python train.py --image_size=40 --horizontal_flip=false --method="mae" --decoder_width=192 --steps=11900 --adamw_weight_decay_other_params=0
Rows from block 8 of the encoder, named by matrix and row number. Rows with one number belong to one neuron. Each number is 500 + 40 x the weight over its row's rms, rounded and kept within 0 to 999. All counts start at 0. Numbers have three digits each. After the name is the row's rms in percent of the matrix's.
# fc1: MLP up (encoder.blocks.8.mlp.fc1.weight, 576x192), inputs 0-191
# fc2: MLP down (encoder.blocks.8.mlp.fc2.weight, 192x576, transposed), outputs 0-191
fc1.457 106:602505551564458502522462472444530562459476415546510536501561518499454486484518549443519490499539423555516462441455529512452476459453553428513497450555479506478464577448452498492404525538433491467506440583435517463517584484554517583497561526467555465469474537466521471551443522546455442514541498493464494493548479517460505550441484539475538527458485523483469448551512451496496473520468609496480480480513491509519492518527463569498427543507509409532525524530463445478520473470497520448579473477507516501495531492482508520541446529550532507469533460447463488503588492491512480542
fc2.457 103:443577472506567546491551533407427482539566480499514541492509513565582440445451496443496508439549510532556472521457522528496404462579546449463482467531425554524453547519515478516552435475475503547546482478523539479465562553528518483496518493565433548526494513513535538528511437436537542523528516492463468464482431548509420464509440510522471470494485442449512499453524443537543593586525496466499480499454483420513503503483467541465533519516499470498525513465533458500494481492442459436439508458462532527495498500532477450461524505464547521521471568414499471488516580527488496548
fc1.458 076:498443435472505496513532446548517540555515457442526453485459436498496471559496466590463441486446516528576492630473497470492466470420503507505532536492497508530510439397520526529537470486456531486544451537486565429524566505468476588487493529499478513529540482493591514539459515514491536471454453446545437507538498486484577550489503519495547483463474456503534517484512483507527567501489505456468534470470497452530540461534466513486501624500495482505476538495485510501508501385478459506480503485478465577493412425518449501528496521522565444578516484530531493504419528453569512468
fc2.458 086:502501534479539597601571544535510481446520513469511544521444509537545577398466497438492478537474521494485509488536533478531539489543492505430517510490476485478428463482539531498507511600490556516475485477523509503528476418505478510483497495447512472448486567492539517507495521541454502524503496469520479497491477471469504532529510524591442565530525473546575440558514506407477440445517563467533529459504534438443504473484504544489520457522506424522476512438498511562539498499561512496480489430475549564523624455541518569455584453568485476535512528479448455506484580513564510477
fc1.459 117:487453433487502510502436485548486468527507486472564580485497540433478454473483512537502437570419469445430504473536562507495429420499490512475494475540520587545526549536464460573515503459497539506512484492428473534464557541539512545464523443498501552453489470539566523487518503434571531523466552482519387522526480548423507454553506545495484525489575456428484450577515530530502522467493560512498483516518487454600559506470485469501502501519410459490556530490487502563458524525503517488473473487475455548495460476427508548531499504408477460570462452501494520512481477506556510574
fc2.459 103:526469503501513447522485455502489500532569484444517469533509495462480578480506507447529552493471489476529473550521536546521538461619472570523506491494546532551465423613552424542485568514463600525468515473478507519455533530542523503491449493573576491455509491447512530407481468550577508446509544524510468535464528507488493523495527440492496488539475510441518521539496546564459493495467512482539507450459507501548473451488477550484496445498512509424563482490577527497548465482461532555516470450484506482514579486462513549478498476472440517588416392496523501509579525497558544456
fc1.460 141:426437457472516480476475534525605509479470413537541533577530480472487493526527602467458547478493504563504509450499527499483515543502592530505467443495525435432467542487494456530519421494481391541473496449582465524482528552531539502461503508471545392524552490556472480538542501564498487510518474517450493477537562520453512500459522461520439457459576525510586416453475518599498480537525517516500517527528496507529494462511498513584476469483490509449477511527483506506455510480503554515458422490522425488493494427456515510524505520496491560492557565488471497492459516564472584513
fc2.460 135:528589526515496533535573527517403476470493521487473446515547490464550489470550414492494488505457525409465544478513518510481534503477500508515480507559447502521551456565471544503534504499533570519490532533446507483506531428498483475422464476438495483500525582402487482507541533484505571533495479509519432509436490500574495509538460546472426535488493506459414521482451478459403479439423414511525371534495472479537459485485435474461553547467502501491455535441483534496536488491484460509505603516533471494472516500518472495507504509526489527513455395521442489553523551513490455457
fc1.461 091:488499476504540607423457521524534523499480496490475540434553522538449448446499469487530541521475525505547407605495574476413505509513569496560532514486456470492509496478530550529480486503451512484415503477461581475480503525530503555468477474531506541490420586503548444475454505485477455445514483545505429481500466490422527528526516487497499465479520540435470510533541522545464570446504456555487494514515464566487545468480574546546505537522502468450464536509473485505492455435438478518506518474552492473533427438517539499573503483487570552475467468588478552535517505561494409559
fc2.461 098:497494456498512485590537603456521474498498478490469454582404489496547505495523499472503478498542527459469484490440541590533496443460483478465452511407442491488472485451526556495538574475498504427484491413531521495458536518640506491515506511483525527509479535515509463576458576542387487508526484473453491543470489499475494506511519552496508501487487494557626443497527521474570510408473558520507512453503560458508490485529502524494500452565526472512464482567479516528491462526532503544458557487502477378461495552479452507546514496466538468530478504462469482536462540465470539471
fc1.462 124:446416494515516489562449495503514469427533487499530416504506568479441504540549498456553567449510575458562554516452477554498522445498508479580513504462527584548491504505508454511485539482415421508552469505497497470508477570421486484458511430545457523512476456499520503538486572564546485511538395461442465489429581548485526457475514505473538524499529475542530499532458564471544510492475460454560541490464535520477427520482486469559472563488485539486444504524469505539484508497465498448487433538499493481507538495605525424509603491533518480535523490491534536480521427471529486519
fc2.462 122:483494437483528559444535403496487454467504530475560501517516463529536432486526453467547478537403521492456456493460462517519497519484564553462434440488483525534486474506504560531521525557523526491567572531494466505544595536408560505483499518526575474487516464424524460500537461478515487507437457552493503514489447502523481493513547484477499533515558539502463503587455461484617444508517497509460483487559418510448464501488455541545413492494467578489527543502541559491514467437474468484535491510488531561538479533466560554495485569547447484479429474487533438478518529502417467538
fc1.463 054:528522458466538555581548534498508497514452515509488499490498491449472481555501408490489552532487466384486535518547482429506523535544404494512522499525517488462465441517521367543462494539528503491476495526495534471536542445451547517535489477512514552486489515500548522518577477525494494495467464485541554571520545514547516508418529500430519547573472498555510512540450455498481410565554510590453474455440601485564521530504515437497572430542520503507472486492410535484485538485523457496511504468515534508484532459505485488580566456475497488538504459502428498442532536506539435501
fc2.463 051:499584561487461498577546511454528544430510500558503517518531429517516442497518445491525406467490502499535528549473537504515465526526501516457514522497483489480451524514480490491434515481550557568521477436427482511507460467508479490471483518524507550472544562496493464496490512517481642555585532500528446467527479477505490492572550478520516516473564512501457503462481543495504532465503476464465494469433439442435498553497510573468552589479495464533402420523513476500537456417453512415495551582606503448511530537556446528511474489453519510520496503530492449582462480517527510481
fc1.464 080:527452492475491494571562477495522527468499563454509527569468506493464530569475485463488571549482499398487484593506477410505453549433480437494534459461518433490492560488544504475443419459510529458478565561511560589516584552502560489497547524514513484477410546521434517499425464436520500506471568537490570513509519515489504492495487517474451547503531485478497558503502453490483566572451511555534406488493573469540525457496486413473487466438513459469456479479550499523520531466503470527518510477518515479532554421479519572526523541447520576488489542517495490502541464527517506469
fc2.464 096:493498448564480555489541498526512485542563456486484495515447478489469527454547516536460586478481489499513562414441522507508533529570501529542465510502534554464604447482572452440513546503531439526519460472528440469499479490541470521507539508463429494465523479526559504476491496456519445533576482503487472516472380561533448468527490610528499542455483546530474526549552497514491461513542514483469548472460411555491508546490542431532534544546444451522506545478532520467573508474494460530526490535482505497516462538515477544545556437524455549581578475467469430526452524458444544479
fc1.465 058:567531458478496480557525538502483458494477471550504502572527482433471531480437497438529463509487535458460469479574549483519532507476518522514480448558460560433520470505501477449524570557439517551527422490591525548527506530514475517589455489454516461482491506535526431458458502481512571497491538511493479398541496501519525412511523507549459487510499489388543469480602528517590490484459497489462480483533534532493495577572484507527517491586493494533485473430486491398488536396459444523548491524453462532503473541448495492578467493511479491530481520537521480564519533464464465501
fc2.465 064:471506491530510580505489547580532583496497507530509524460478493564548417537500498440461516444555465587508479512507425585468537519547503547460439540512456451454464464484546559532514470537538471509484565580453498528423502492437475544410563513474543546532466533543524524471556534528469525498501479441487524537516495461551526484439442587499498523563513547523473586540488469473507475511525436507433544541451537463509441478508474435479534540518488530563540517556513489489511503482510486491555521516552462583577554482584508524493465477479489441495524507567455507485471535518523510549
fc1.466 103:519537511555449532504515443456517498612521504488461447504554541487477481570567482505502560511472485473468580544592548462490513548434490487508531502501486509516442525479474515523508531447540485491563518428517451487412430479523451477510539525453542480493518497475484495458555516486529420502482566588555511436474498497419623448547513469477504454461503560483406514542497482512519562491443485498435526517446555488494520494462546518502456491518508498517450547454577486483440500534514538531468477563496417504457471504553509484549447557500528457471568521425558503491443465507513508485
fc2.466 109:490568479484489514475512531444534461572524556496500463502510547446515560595480505506486416480556425554480473509443494424532552485505491525491528493458507555442546537479537539486455510526476490463502367431506595453513566490575525529503489447485507520487584488576486533587504514494510616471523545546519495478522558556480554525525502496473496525503500576534520491493469531523498513519617473463521548498463466502497458565460511561493469504460485459501448400553529410483488546526541467501561555506520469473480460501503512489468454498473511550488543515538505492519476488441486458490
fc1.467 082:429484529474486473499526535496509556552455494592492492565478470540485497506583463474502479450526521493398511455430534490545537548550445464557541477484519545504486498573422489482489445529519496477473504536460535523553531478496478430547515500528532481552546460528498480480464469546468506539524490475588473458554425494439533526500498453498484522501465505495457428508462471552530491443461539493472446507475526502504505505442471454509462506614534511510549549539470536510410453499478506494559456522429475561458558491431509621523421453486450539518504488537560482593479504500428496482
fc2.467 082:566484476497492466430453462483479558582537496471583549534512510463509496462415504526488573440452516531508465532513527492507503578542475428509467510545495490485486508548501492564477575544446505502494505491560521425494576455508456475505545445529529462493498448519531500493548568531487521446539549610516494516497499506473501497408518515474488419519457502565523546504502522434453532426435520497506468508495504535494485480504484497557441546399438531498497513612521481428497557506527487487427494502466419530486436520512538507489489467462473486544545430496491459441443481524566435488
fc1.468 077:496476490493461522662484441440508498463542565460538444483615428521519478544503506431468461467496452491441484478492509452493519539462572568497519523539508488507487519531466580522479449510498521466561487512498521466564525483484509455436543459495499544467527454537481496540578500469462495532510488489464499539473461520492491482473550513515529464497509550452495488565519519459489511537506509538394526397496536506563486443473557478455518452563543525504463521557418464496496521508488528526479436498438436511537513530561585491515498416479450491500531464495461519516545572452595497504
fc2.468 076:486519530548561498492507519574495477545489531513448535541453479481447601587520517510522508477528510484538522488558506491523448425483449419460523529498486467554530477535433471542488511548556490428432453388490535586493517535443524514476462554515467496489500537461523499476507536489467498525455492454412471535521468489528452437525485510561456550513486515591396466418434488497523536407483482470567496522514451534519499439476542468461474509559485485428464423510473511472474539552520451508492571487534522504514563494530535504472487484541458542501492515562439527482497486576518499439
fc1.469 118:507484497510428443552527503468460511575496509482435577457484540517500500519461534497440506536544478507562555551467505474534431435463502502487507434487475502469522541526502538520489584504542492538502496548478425405488437469498506489543481536503469390518550521528517465545459521498582526531531510521501551501519476562449594504471542601541463392536475426507464511495502496495514492519496503521552452478588493497510542472492574477488477471497537534489499465477513504519468542561458375485450474514499375478531514520484480496541556461497532399514477475464481502489491469467489529561
fc2.469 113:483487506479549440500552434518468499475544541473504546502426500513508591509459526420491483514431500485462502577460480501548454450532553458485449502522463507462525549441617561509467496574502419524495507483474426414479507493545460481478501548472421474528505497495467514607493499498511477503481517609520469525572491501461495459443459509472548522534500563519493437511449490514470485493487471475566538533513446524533519466504598546464445501523523544527484460539436497540526536454447530460545479517526427457515496539559538458418521485450439444537528431483492499506459489501471459534
fc1.470 120:576508541474490525520494508529509599474483475557521466473489568591467545543449540437553444510503480491438455482500579537515573523478543480479513440455476489518527446407546474461423474487496526506422487541551490508479434475485531462494551549511534460556476504472451483471500537486499501501559594489477429543492448542457561516513468480472524465462574459569485587524446502488484541527516519510577512521465549507464518431472497541520418529489472500508500470458517501487464533494554435518527509479399506573474462517441496510512520544488502567522442526456506446556487569445549527510
fc2.470 109:538487476425466434488520549527516515493494482536487602495499610478511497473516506491534438518461454538544494502527471490438535527539516471520545519526471446487517549480503503492472506483524482425495503469521439510519475468562547512499564548521543469518533413493508518516530488548451450550420555461400455491537407537458482537461475422538481462589502479581455494497449587536483501442509457539492443452512446473474459574480512473522454453471498546500516526415583509503563510527496536521517539545485557561538524502556483446551499539539452471577481490486511524552473557449491518471
fc1.471 103:532488439493488480592502524492504458531524533504571487515507486492515507470466517501543474541438441476459456545473464444606497499507486476495525495460431560482541499424500547518551540495463505537435475499517481475520487417493564493420551420479508484476488541561487503456443526472530510503540527532477545548464413487503520514499483508558489545547501472546482530466512551453463542479459542513451490472459446502450518508555536522519499492504509504513504571516458474469467605597579522445499540521476409514567520503391388562491446504500509448536560516492452452464509585505504487509
fc2.471 113:497501498509561504443560497502520543520476496490491531486427503445520586543517501432522497510465475499500547455545482506520473556423495486550488539474490487466491547507519483538526488425515445531522499436564517520451510550540458425460497502514441532617466420545468524454480478523448430491513496455476455502511564493460458472515512514493599542519498493543477517535494434517504459412490399455514489515547544526506536507498552571466575567560477490525522533464479566500514459558597555520483479488466558466491529531546508448497475482538541585539486494541470539576533576570459483483
fc1.472 092:433458472501505457536495592481469528500517459482462534544527439458505493459560550458486491408451506540525405544555501532483520449479514474488520493538468547537499495575539409533484536489474522490502530529498530549468504466438452521541489527532554493426507552421560529513507421428520525528533401530496429555514483429565528513496490521514585522484499552497504456506531591548499538475509534521523477636429484530536488475507491505495520464481503512459548530590453475488484448477580494424443509528472537460519506492469481512488481484502502518532523442476467547466518416498462527476
fc2.472 095:494438490542488470535530477487477524543513469486440456465458495557446506506526525484480567530471506571544485563475527489546522545524455551498511462522444636461573473437478502522506453434527487525540542478521542500428450479543511520536561427523467531411496492499492491493575410538523477450501516507539465507522507489556484548485512490454406499516519455468448511468514504475444497484472487500475550465499539468518454419495445474514522478495472529555554527555520583596553509422488464505502550451422562439524526479517550501531438572485493511454465481582492527466507471529481474424
fc1.473 123:545438498491529473546539525423474505520444503523480482458515565470479435519483441537528518474464537505487524537488545514515509552511531440437481447513475504485473528564567496524427550517469449464526556483471502533471462503521587446512484488446501395534467505482464471505511496477512523424429548555583504508520508548530476445551490560482531463496457552494479490567472515381463496466481503493500592516481527503479542482537492568509400445569472469566467529476527439511510485512509504516479499567529554507492444580499466581559499554502533501427412519504520532545467485561496570485
fc2.473 120:474485513525511510528458535457458521527482545479497411520503505471509508477476499473490466498529514527443519459532418463538480508406540514543511527558468570536468563408437499532521529530519452537456450448468528524538439515511475448460475511444488487572499523491565519458528498444503470512477521541522523509480519515511555457518474437481543497510477484481471569405528493485432549496463531471437540573536530572405532486480540503548455431487434487577458451462421523478500500484499534466427461585542557554535495488528477472504525570497508556442537490551498485469446420435505581470
fc1.474 097:478504534502525499507504490514554458538482518474437522479493462549498517525503543420577565476490605538531470523489517482427553503532473491556568504408538558541519481529484398534411500609495479475523504467553548525491543475481487477536417483543513501495455524548500454514479490540574453476541416509489527481445482469476551503433428516447516586496501536555509526498474561469438570509505515475468492510470529472528508519494445488479471476498486495542549500509500540514520549467474477579470515523510532485449473433551470503408477481561501514532548484517474450475469430632484491540
fc2.474 101:468521534521493491465565459544434463452475503531530444468560489416506463518493538496469525483472487396521502505458533498548455524474497451429431483469543401498517513496483450488577516455567432468503460428507580466552494526492482536511546528446503503464506457499490485460470458483540521562511469480447435490505487535438454459506565495455437484567504451468478518489447522493540502501528474484522506410451511488488472412507470398453511496554456525497474399502575463509485535504539563483453531485446523447557445508535539513487446498488482562482425514426512580499497485463469456479
fc1.475 113:464504455491536430464521498519493536485586444463439506510472500445535473506548495521520535492495462420517527516541528535536426502543535476514499538498612492476493505522532475520521505549473446493502549526472505436411501444532542494485576475579541501501519462527456370506505515547592517531496484386511524521550537486466522520536536524546475441515503480516546454444534498545480473420454546474562502435515531485490424492527474503464556509431544515478518465487532501495493521539503512508462516563457400561546535529388533519456552495492535520500416541534512439446496500519516504476
fc2.475 111:489455526486441560508479445524467512408519544472561477503459460578466532510473525543545484503484518492462427490523505542512526535459510449480457493550393458543483551491486519492453487474568574505527484490495415556458545555496504506414507521503527477486499524509530466499531478514489525505493468613539432512570450516553503568473519462429490554493547510542455469515468517532529584518454529526413451520553492427507555460500519507544497467537561453505516527473525526473538472494501544447527543500447524549479435512408460478462481539451437396453519475447485574486478450517515486541
fc1.476 086:438535457410481448460577475491494535468491495486486568535524508490442564492588599471482464487469511484493469456467547525493494497578602524588438559481490525433533476555598503509561512532454495497494467467481492482485527511542463496472563440478544447533467519545478462515452535492476511487551438548456562448520534522502516556472487460475471461482581512508433495478487497511461449512460512508505543500480541525497511499521568520436545445527482458433552415545535520461509575488483589511551456453508452506487477492455548480498479484507492485478549499554508526505543494529400541572
fc2.476 073:446522478438523486457477512546454543531502467538475453533507464514450497440467519497532564493500567447495571542517497462531538489522501596556493472536531445401470513511518521538532564502536535530499514494530563456519556506433583460507427498511427499511422445511507477491472493480584492532436559520535564509544509464511472495467494524390457498454484393413487521419482508510446489570553487509472517522588491550484515449495548494463507456521513438507527556510515519511510508540488545486518513523425528526404458472479518515557501511413481485547477519491493441477492475439469541459
fc1.477 086:508472500463485440564502487467450538439558491514483490484474553530510548555535499508512518511490516447561487460424500470460464452566501504492530472474555434504520466478535511493542472555533537467471459509482508513510526565458552517511515484529439556486558488477411494452548506542460492590498443560438544530510536504548493442454463453533489470519492495498450524545451536454470526554558522536616477481489536514561435518454482419568457391478563481430458510507562478565453404506509475495461587524543542470499515509411489538470468529453510487477516525518486473478492536537425466496
fc2.477 080:443547518499478551442505402499510507462506486558458551410427461462531474386454523525486520521561529505546479493551552492489469543513482565464558501526473534477499468504530582519454555526516559522515451555560497468480530552447361561509474481504468499506507531493420505549522523484509495480524541470459525476454524581538452533555427459457465527465474549544530505459495484519456556497489461481451538478497454465521542518442482501577531515467510458453485455542471516499512461510419519476506522538558491557470519480523479521504516480599475500455497495528449533537480529566452570568
fc1.478 127:530474464500502492468543552537498443460483466532544415465568565487501398494514458489495483442548595538479485438496481508487498536474438540472576496442465497547456523456459537508479577508486477497504488490489525517516523481512434495526553492445563490504445453473485515513509403450499509469542476524468524497552482507488561538511502602537438511486501474445428572437518427537485449487527496413473478511522529559463502461558501459484517433503547507473520560483502474515488527563502465510503467529472573517542463583509464590441465523530479570557467498445510524534518541434554533426
fc2.478 122:484486569508493515511481464427505478550483485503478485551534533560486453484549515576609420496473469587531479523503425591479486519509546518526465524494574570530475508473451532548512524461520525517554534431568514499484584501451472482487483488555483552551481504595573434555525560462500497492456462502528522535547467562476554504500504560469463459540513512464519534512492487462468558517476481536494519479394413498506499541480466527492535582459481465486490521549502495480513445533562532463503496403510457492538492498467509563541422538474478525548511459505535496521415517525440450549
fc1.479 109:441542517576493498466467466520495426499406498560465507449515480498468527536511468472458545499503496556564542512501462535524485478487535520519455478566520531496507507460553523480552480478522523520540533511526473538482462502479506357554495482473546470480452437468512527509467563532520475505540553571484496556462483572520553524533475530503496495563469550459548477434443542560563492508470502560448479490538431528538472463440486492474477481516550460471514464501457445378503518423505478580529486521525550537493394530502510483420472450454502558501513510471508547434601445526487461506
fc2.479 102:576502467558492554515490558487468527500522538487553541572521478490502498514489487453541492496499514535465493475551494437512505454418554529436467460505558474545491534552515455510534471517446471495468453424513494547564479425460429493463494506438530524551558554529439459480497511469516539520499510429409511494516478516452545511393480516516497502502578533507492507536563493410450502463581465397508438480473491496478435583533499458555500492395458481516449470489518521528425506553501491436534531524478539519533578498474458505570560469469480440470476542552509491519489467467522546500
fc1.480 070:510508509471525524549437551573496566522506521515503492483489569511493521465596487506490449439600404537589487499519475484547535506495539500555518466489560469456439499459580449497494474488550417499503400524499444446431466553459538525475523512540528532518508581444577524493546502507482424557580491536550545463509472485543452522535437423471508488412498480482521574535458482571451529499493555502481478514468480507485519441512518555542427460523534487499484502567478534489493483511486490511509521489432494483490465498472482442505577536499481562527468438579490495499527525473472451475
fc2.480 068:474529533522483525485546512532502451466424545481468434518480536514586549487513518514513509520490472473544382512520485429498531459523540550570510575506427501444496533566466525539508582422460543509473551576490455599517529625541492484512534489517513470549509426416486521559505439451459486461473500516527478512492486480503510416538518489528508506548446416510517472488488529472490459542451514513512520503511516501527458496552515402521498488478469546506520511455532531427527482516545521561526567471532505554500527479480538505525521507499477522520462533571494507427498460422408439449
fc1.481 157:468516378455472490530512550490334469456458544483419506567440471493428502456494522545538562476494519464461507446463544552514546502588608516545456506485508519512579452513456517469470507567447539502456467549510571474507477559480504497501512432460491490478482525477567468525513501434465517538481487522563464461443523495527570494538521502467449502490486499521461576500480471498463523493482556439513470517549546592509520533482534485395513483478590527527513467493484504512555489538542493502456568508519550498528519537458503501495473498508487494543469431478482527504533557492440489518
fc2.481 124:517460579458421518492497489447581495500439458488554591425476507457543462494470462514547494508450438514476558539456588456549524490430440447428471465510445537473461487461461468514487487493513503516509535440493400468525449460469475512548544561504486566454488464518555552527508470480494489429438530455480565496497605487485479458517628535479546587500489515513563530530521486515499505525493547534520530473512464502493516521496488482572463527381538529576528526452520466529404512477544533506504472514534473499469536509531538505466454467510486467540526519490468501495506491480526546534
fc1.482 110:464507489489524509474477456492537498439505533595529564507501575479440514466518549471541523493525522478485533457470518382467509566535507501507429518512562486526450539492412493498523552452505534459527503464422488573567479502522487532466510584464494497469523387503485481534507485531553477483505424480486501547481501481524554507453516401572427444518500417491444435506495425483470502470533568547425553527518532543504490462501504471551515533441475480474542512513487534492573427487532484510468461496521503586439482472590521471521524495508515529502492452520433508487565531540464455563
fc2.482 102:419515467498538484487526516526523539548529532450553504419472470503550503542592477470551498425452477478484481548476432574481545467553481446496533484506454534555514497469586483456475498502500483558446562513486495449557521449447523467519500428490386465551533457516550504477488525557512505517469488462525513521496544540460539500513588529450442508501509588510542480515478414506488450516553512495540463415509451439427493501485468569559530481547470552490565484471493458523532511486450495475503516541514516457465443516405507490498509544468594473442504503436525584457465513539500493497
fc1.483 094:571509509496462463508444417452496478507499519451489508439527503416451558522542522520523511555505473448466501511497486469470590507476512473513560469491570506489566445468549528498551468416540469503512492500508515482460531478553493463615437561467480455597546545465484520530482485439521467523498515528488492516543512482552497451424588467465507415538497518471532535509470448550479499489505545538541466508460551480501438569520532467561524436520490466521516437546502538500519550510472481461507536533549515440434425549475477468537529488547489505558380417442525469485470511495521544454
fc2.483 093:467531499494515519502449535457449465510453501515472512484493504481514466446606457462547507572491481499496542473442489524541486437537418529551517506502651547481512524484549561536493464414463502562500526388453450547450488475464498525522531512521506558347449569511430477563581546500536505448507515508443518470518443498480501608504462477517479480519490458410489484517482461550520453512508521477520511462461471501475503526487483463484583548526489510533501506516540495553537492506508566545543514459508428531499532540488546576536539457492497518527487516524482501537526530446512507534
fc1.484 106:433500538520475449533479569530458479543500467575504564457570497529473424581500491484572458507475480499529522505490430538478494542494532568531461487489474497501481476517523477504409456463571560476489476484522481483483540487479534544526453448482522491474481527544442475429499400466495510422471594534512500547498499496508572474507456472568484468474460504504418456532492438492453395543500524486506523502477478487437465486510596500476524508468503490522500477534499512486486526434626511485461472470492469519584475511531537502456483499534486493504451482622554542448501543529432469576
fc2.484 100:515422487483467481499505498476489494486515539531496503472495606492514541509502466475481583448515509493486548536444543468474547530488502465536537472453482452511520534465547503472501454498544486444478425542580429519455494522529495485483513477512518488551476517475529459543554413585600536485460471494514545547439434567449397475421547596487426516497476474524465453522576462566493472542533499425469479458518539513531477492504475585512477456528494546503487479512526512491456515578507500492477560455465495391488518470537542523567497518497437538441444472499514556477409526527527509486
fc1.486 078:546555444462480486522507542480454547440485487547470543506463519434515491537364434475479478512558479552532496547477569496442531494557438519418456507493613508489450459510499477504498510468539409569505526487471432523466529524498481472504492435469455506463543425495489470506542496458523486579538549462442449433536508481512494495483471571540518506511457513427531529442517443454507518429539518515597495500468546501451500513518525468508539423543468456512507486532503505492511476508475481479551529523459588574540481539573490559517541514421561526529496488448432510487529525545502516503
fc2.486 085:458480530498444486398534495472519478484496496480512580544506435587559520537520507495513519424457512549624467486557405536520440512528549510517485565483534498521549468543463463497492461472474489495499472448523456453585466495468560500398441496529446510494454474465510544496455494503587526484443530537495489509520529444535484435519473462522516492491544513494487534456573571517500461511451496466531541465583446504545515507517443513549508518450520562555498486487457460500499438507497470401529529553572486458496503496458437516484462421491442525507421443539505505483542462512546514464
fc1.487 073:504502460514527446520471418507456485468520595488443525521464520451556524522443507501475450504441508550484463524590489490473472509483496538506500532533468467522614534537547460488514456573541507446488466505447491504494418572535544516474484539431495483504538563472499432538442485440571566514569441550536471446595527493536486438486484516558515521548446431485468478502487503520509518544561491554544437433629472524495559549514498472495554513491480495513505545480492464512540455512463443520498490499493446527536450473436565546459450493477542493456527556473475509522469479492443446484
fc2.487 073:474566549544505554504601494529561515462514418495494472476536522488458440465492512466484604458512466416489566484487503485430537551504543509495535526448488515517410422530526526476508462519489513551439617559445478482515481410508479461505470469505478488477459487510515547508453521494478488503486490406464535520460463481474560494443464529505515474480554527552466513511497445456562417462443493454448504485480540431547418409525407519552511557487492506465508542459495470477486433542533566493477519508531418508501548446500479510477502517543477508514508439515498477534464458496545556504
fc1.489 104:505456536457428480505491540511487489537574461501601493488550501512501522438456504449509558502463462487531513447559509470525555492461537513466473512526554493478531454479504555449505516502489551456469525499452488545483627511553499542473433449480533459427430516500591459456498529552472494472494465469518472481526506515521499434470451512537544483516503506568521523442474486524576539505549492510500511502453457463564496464577448470470508472451494488505569456469437530533528497504490516384447537504442562515535450566530484486407489459540579556499503517514553460416490551467488489407
fc2.489 110:452509479534451499484551399422513438501467569520533459493542492488492482509359504528432497463447511511481478490527479607409521510468519477486464493485531531493538570434481486452550449491464469486557521463499516450516511522518580520520510443485540494483472511557465445516514420469553458440535454551555498471560540490481445561483506486450538487494483480492463531495549485537505482512486468482481486527472458547476609476480577471529474482494513422486502490566540499498509518534463392469548516525535515555479478486511449535504504478458472526588561478495596450505496493565467505442
fc1.490 086:533464479491510512550472504509451572541500502437508533530576461506486462558529474458547482525498470477451446490459527431495538534498537544497469399515489505571538457497509491532462522490493549531518510527493449449538474571511463493517444497422602493576489472536456430628560451477531454570573452493464513480562473459469502421443504588507530457494490553426516502515516534442562549523462513471482460481536543477513497505545518535490528454490462526498473462495534496491505496459420434538483490435471555516489527582532468522463501498465561505487423495475548497492452436530488577503
fc2.490 088:473562481508528558515495533579431485550520473453484472492470528500492549470484536447526452515469425499519513493541495504515524451523426549453458520509489493487536503461480583509443420533505570512470585528496429525588539557512433459481558492492536534463453502537566495450562503521532503440442432458493484520504516422527479509479486433510467535566537494486477499520479500457453462542525476468371504507439524518521525443558440484496488545488574459494455441568525554501533535514523518463544498481466453496486490559586450533482491482505525542495460562512489453607496573533523481467
fc1.491 089:448522545438535482547438502512537454535477486541600445507476506581477559508517444465420513546519520546506490483524498537516524448507514479499500434511422527559460495485528502551507512499494452500537557550501550523519559538521442464496506520478482503495513504589516435482409551495482514465497583462492510500491486439497502553442584436518507497505516516482517487541490508486430492498455542491537487390532577558528502506473522450452468535551487519548526503390523504546492553428506516511510567475530474433492486458517411558581482434446471493499477509458504423464485404512497541484
fc2.491 089:575480508502584470562569523538513565518472506481476583492526530502501479491463507527577503458530496470520526508541497545465493491482518461497534532468494519530498496550507505532486517447537454497550479535506493529565515493500463460538527461429394517565464502531439480533572563380399521552428430542502462527550485491447508535494533557498527452508507480497514474512502519533463492559502520515488544501451448512488546508560491487549428462518423543572532523495498508528451438501548560428394553478480472515478509478498468485541528455486489490629513570470455517431549495463544500501
fc1.492 116:472477461501472556507526456495490474505468534537514572541524525509420465543450482434412544480496460459560539590512478477522531480421456534499531539476543531515466492514597496555542489478442496480540497499455506492489544558405537473513439482538473484570551491528529580542539530531579519554533535543504475447525451534470504435488501454439493433447499456519532492533500488524592503579507481453569535407476481504547513475481543461532469435430481524485488474508518477553452449476524455496436441542454472545451511497499499556532474478487509474540506431473560482545531472414504522490
fc2.492 119:419532424523512550560596542488498429494531482509545575479447522541517416535532521423511564555449487560509416508451500474516450475552465538506489503441510507544485445544558491474460476557475530515488500466520486533587449456530597540473564578478491463504538482472479476434495401502562473462492551498519456498536494494485499510519513492478515513482480528498469510476499464517522508547554473464406520524515493462496492459499529511535458492501501565527529476443576531513531455507413479451451488408492490498563482490562479464499516504554426515532487467484560454589444495495513478565
fc1.493 078:545480536468480466560543534471516524524493482570546471492514471531523559545517503485554472523484465408541529514521569491511536511526525514502496446473541475444459497539559432501527582545448484531497459492501513639520454539522537466497454465542525493473529484477508476484538462525470470415568474525375447473444518486497527516479475458550516547559575420529460491504559523503539532494502470473572527476428523481430516436523524503477482459504549478505484472510472481509528507528503423430466489519520518483510467504490487446450413443636485520504439507510507593447501530460517540513
fc2.493 083:484445514583524456494504497469456486527510541478536491514432494499459540525519436468465496515431469470493412490521544475516502482530504491467469540496452555491514529515587527566641517440546471457485500479462532527572522572515559517491517512539492532529476568584458518516513468552542452497572448524505538454445467522458470479518509503460507534470499527485539439545552610602509487529513480514550510517536494511486493483458491438499492470461507540545529568489470485514548533427515456443583544498548507513414468501523512526537507491517499549519517519435410499537565472421545526563
fc1.495 106:523449560595538572512501449472521472493487535484480528482505562494494397497508433507491555510472467446421470473427472525548509550521460570500559422483532408477511501494482459492545527459548553450519454541561522435508467514499492493446562505425507523473537459527473489453425500530441504590442517507503457583503531473501501540510513508516387437464497512557514464450429510502533503497553502515543536521533486530462527475472528452532422459523527543485493417570509542527484427528446498522483526520487451513528477542551544584509511447494478533552495541480510517508446454545480501499
fc2.495 102:575521531481438493434551502439550452497520557511446495532475490472464415586541573472539537524554504554497517485525495508497583554490549501581549513470503535505477528466530491502534599436591512518457437572555458522448478529470472519523550473458533461517533528501510480588521512488412531433564508458567442514443541451519527464451491521501529482492466480476495481536519518555519460496447557540495470513467483500466463518512480563617466521537574612496503492478479454523543576525525523513524523508526534473467523500493539548480499483494468512530540523494424473526485463555504479450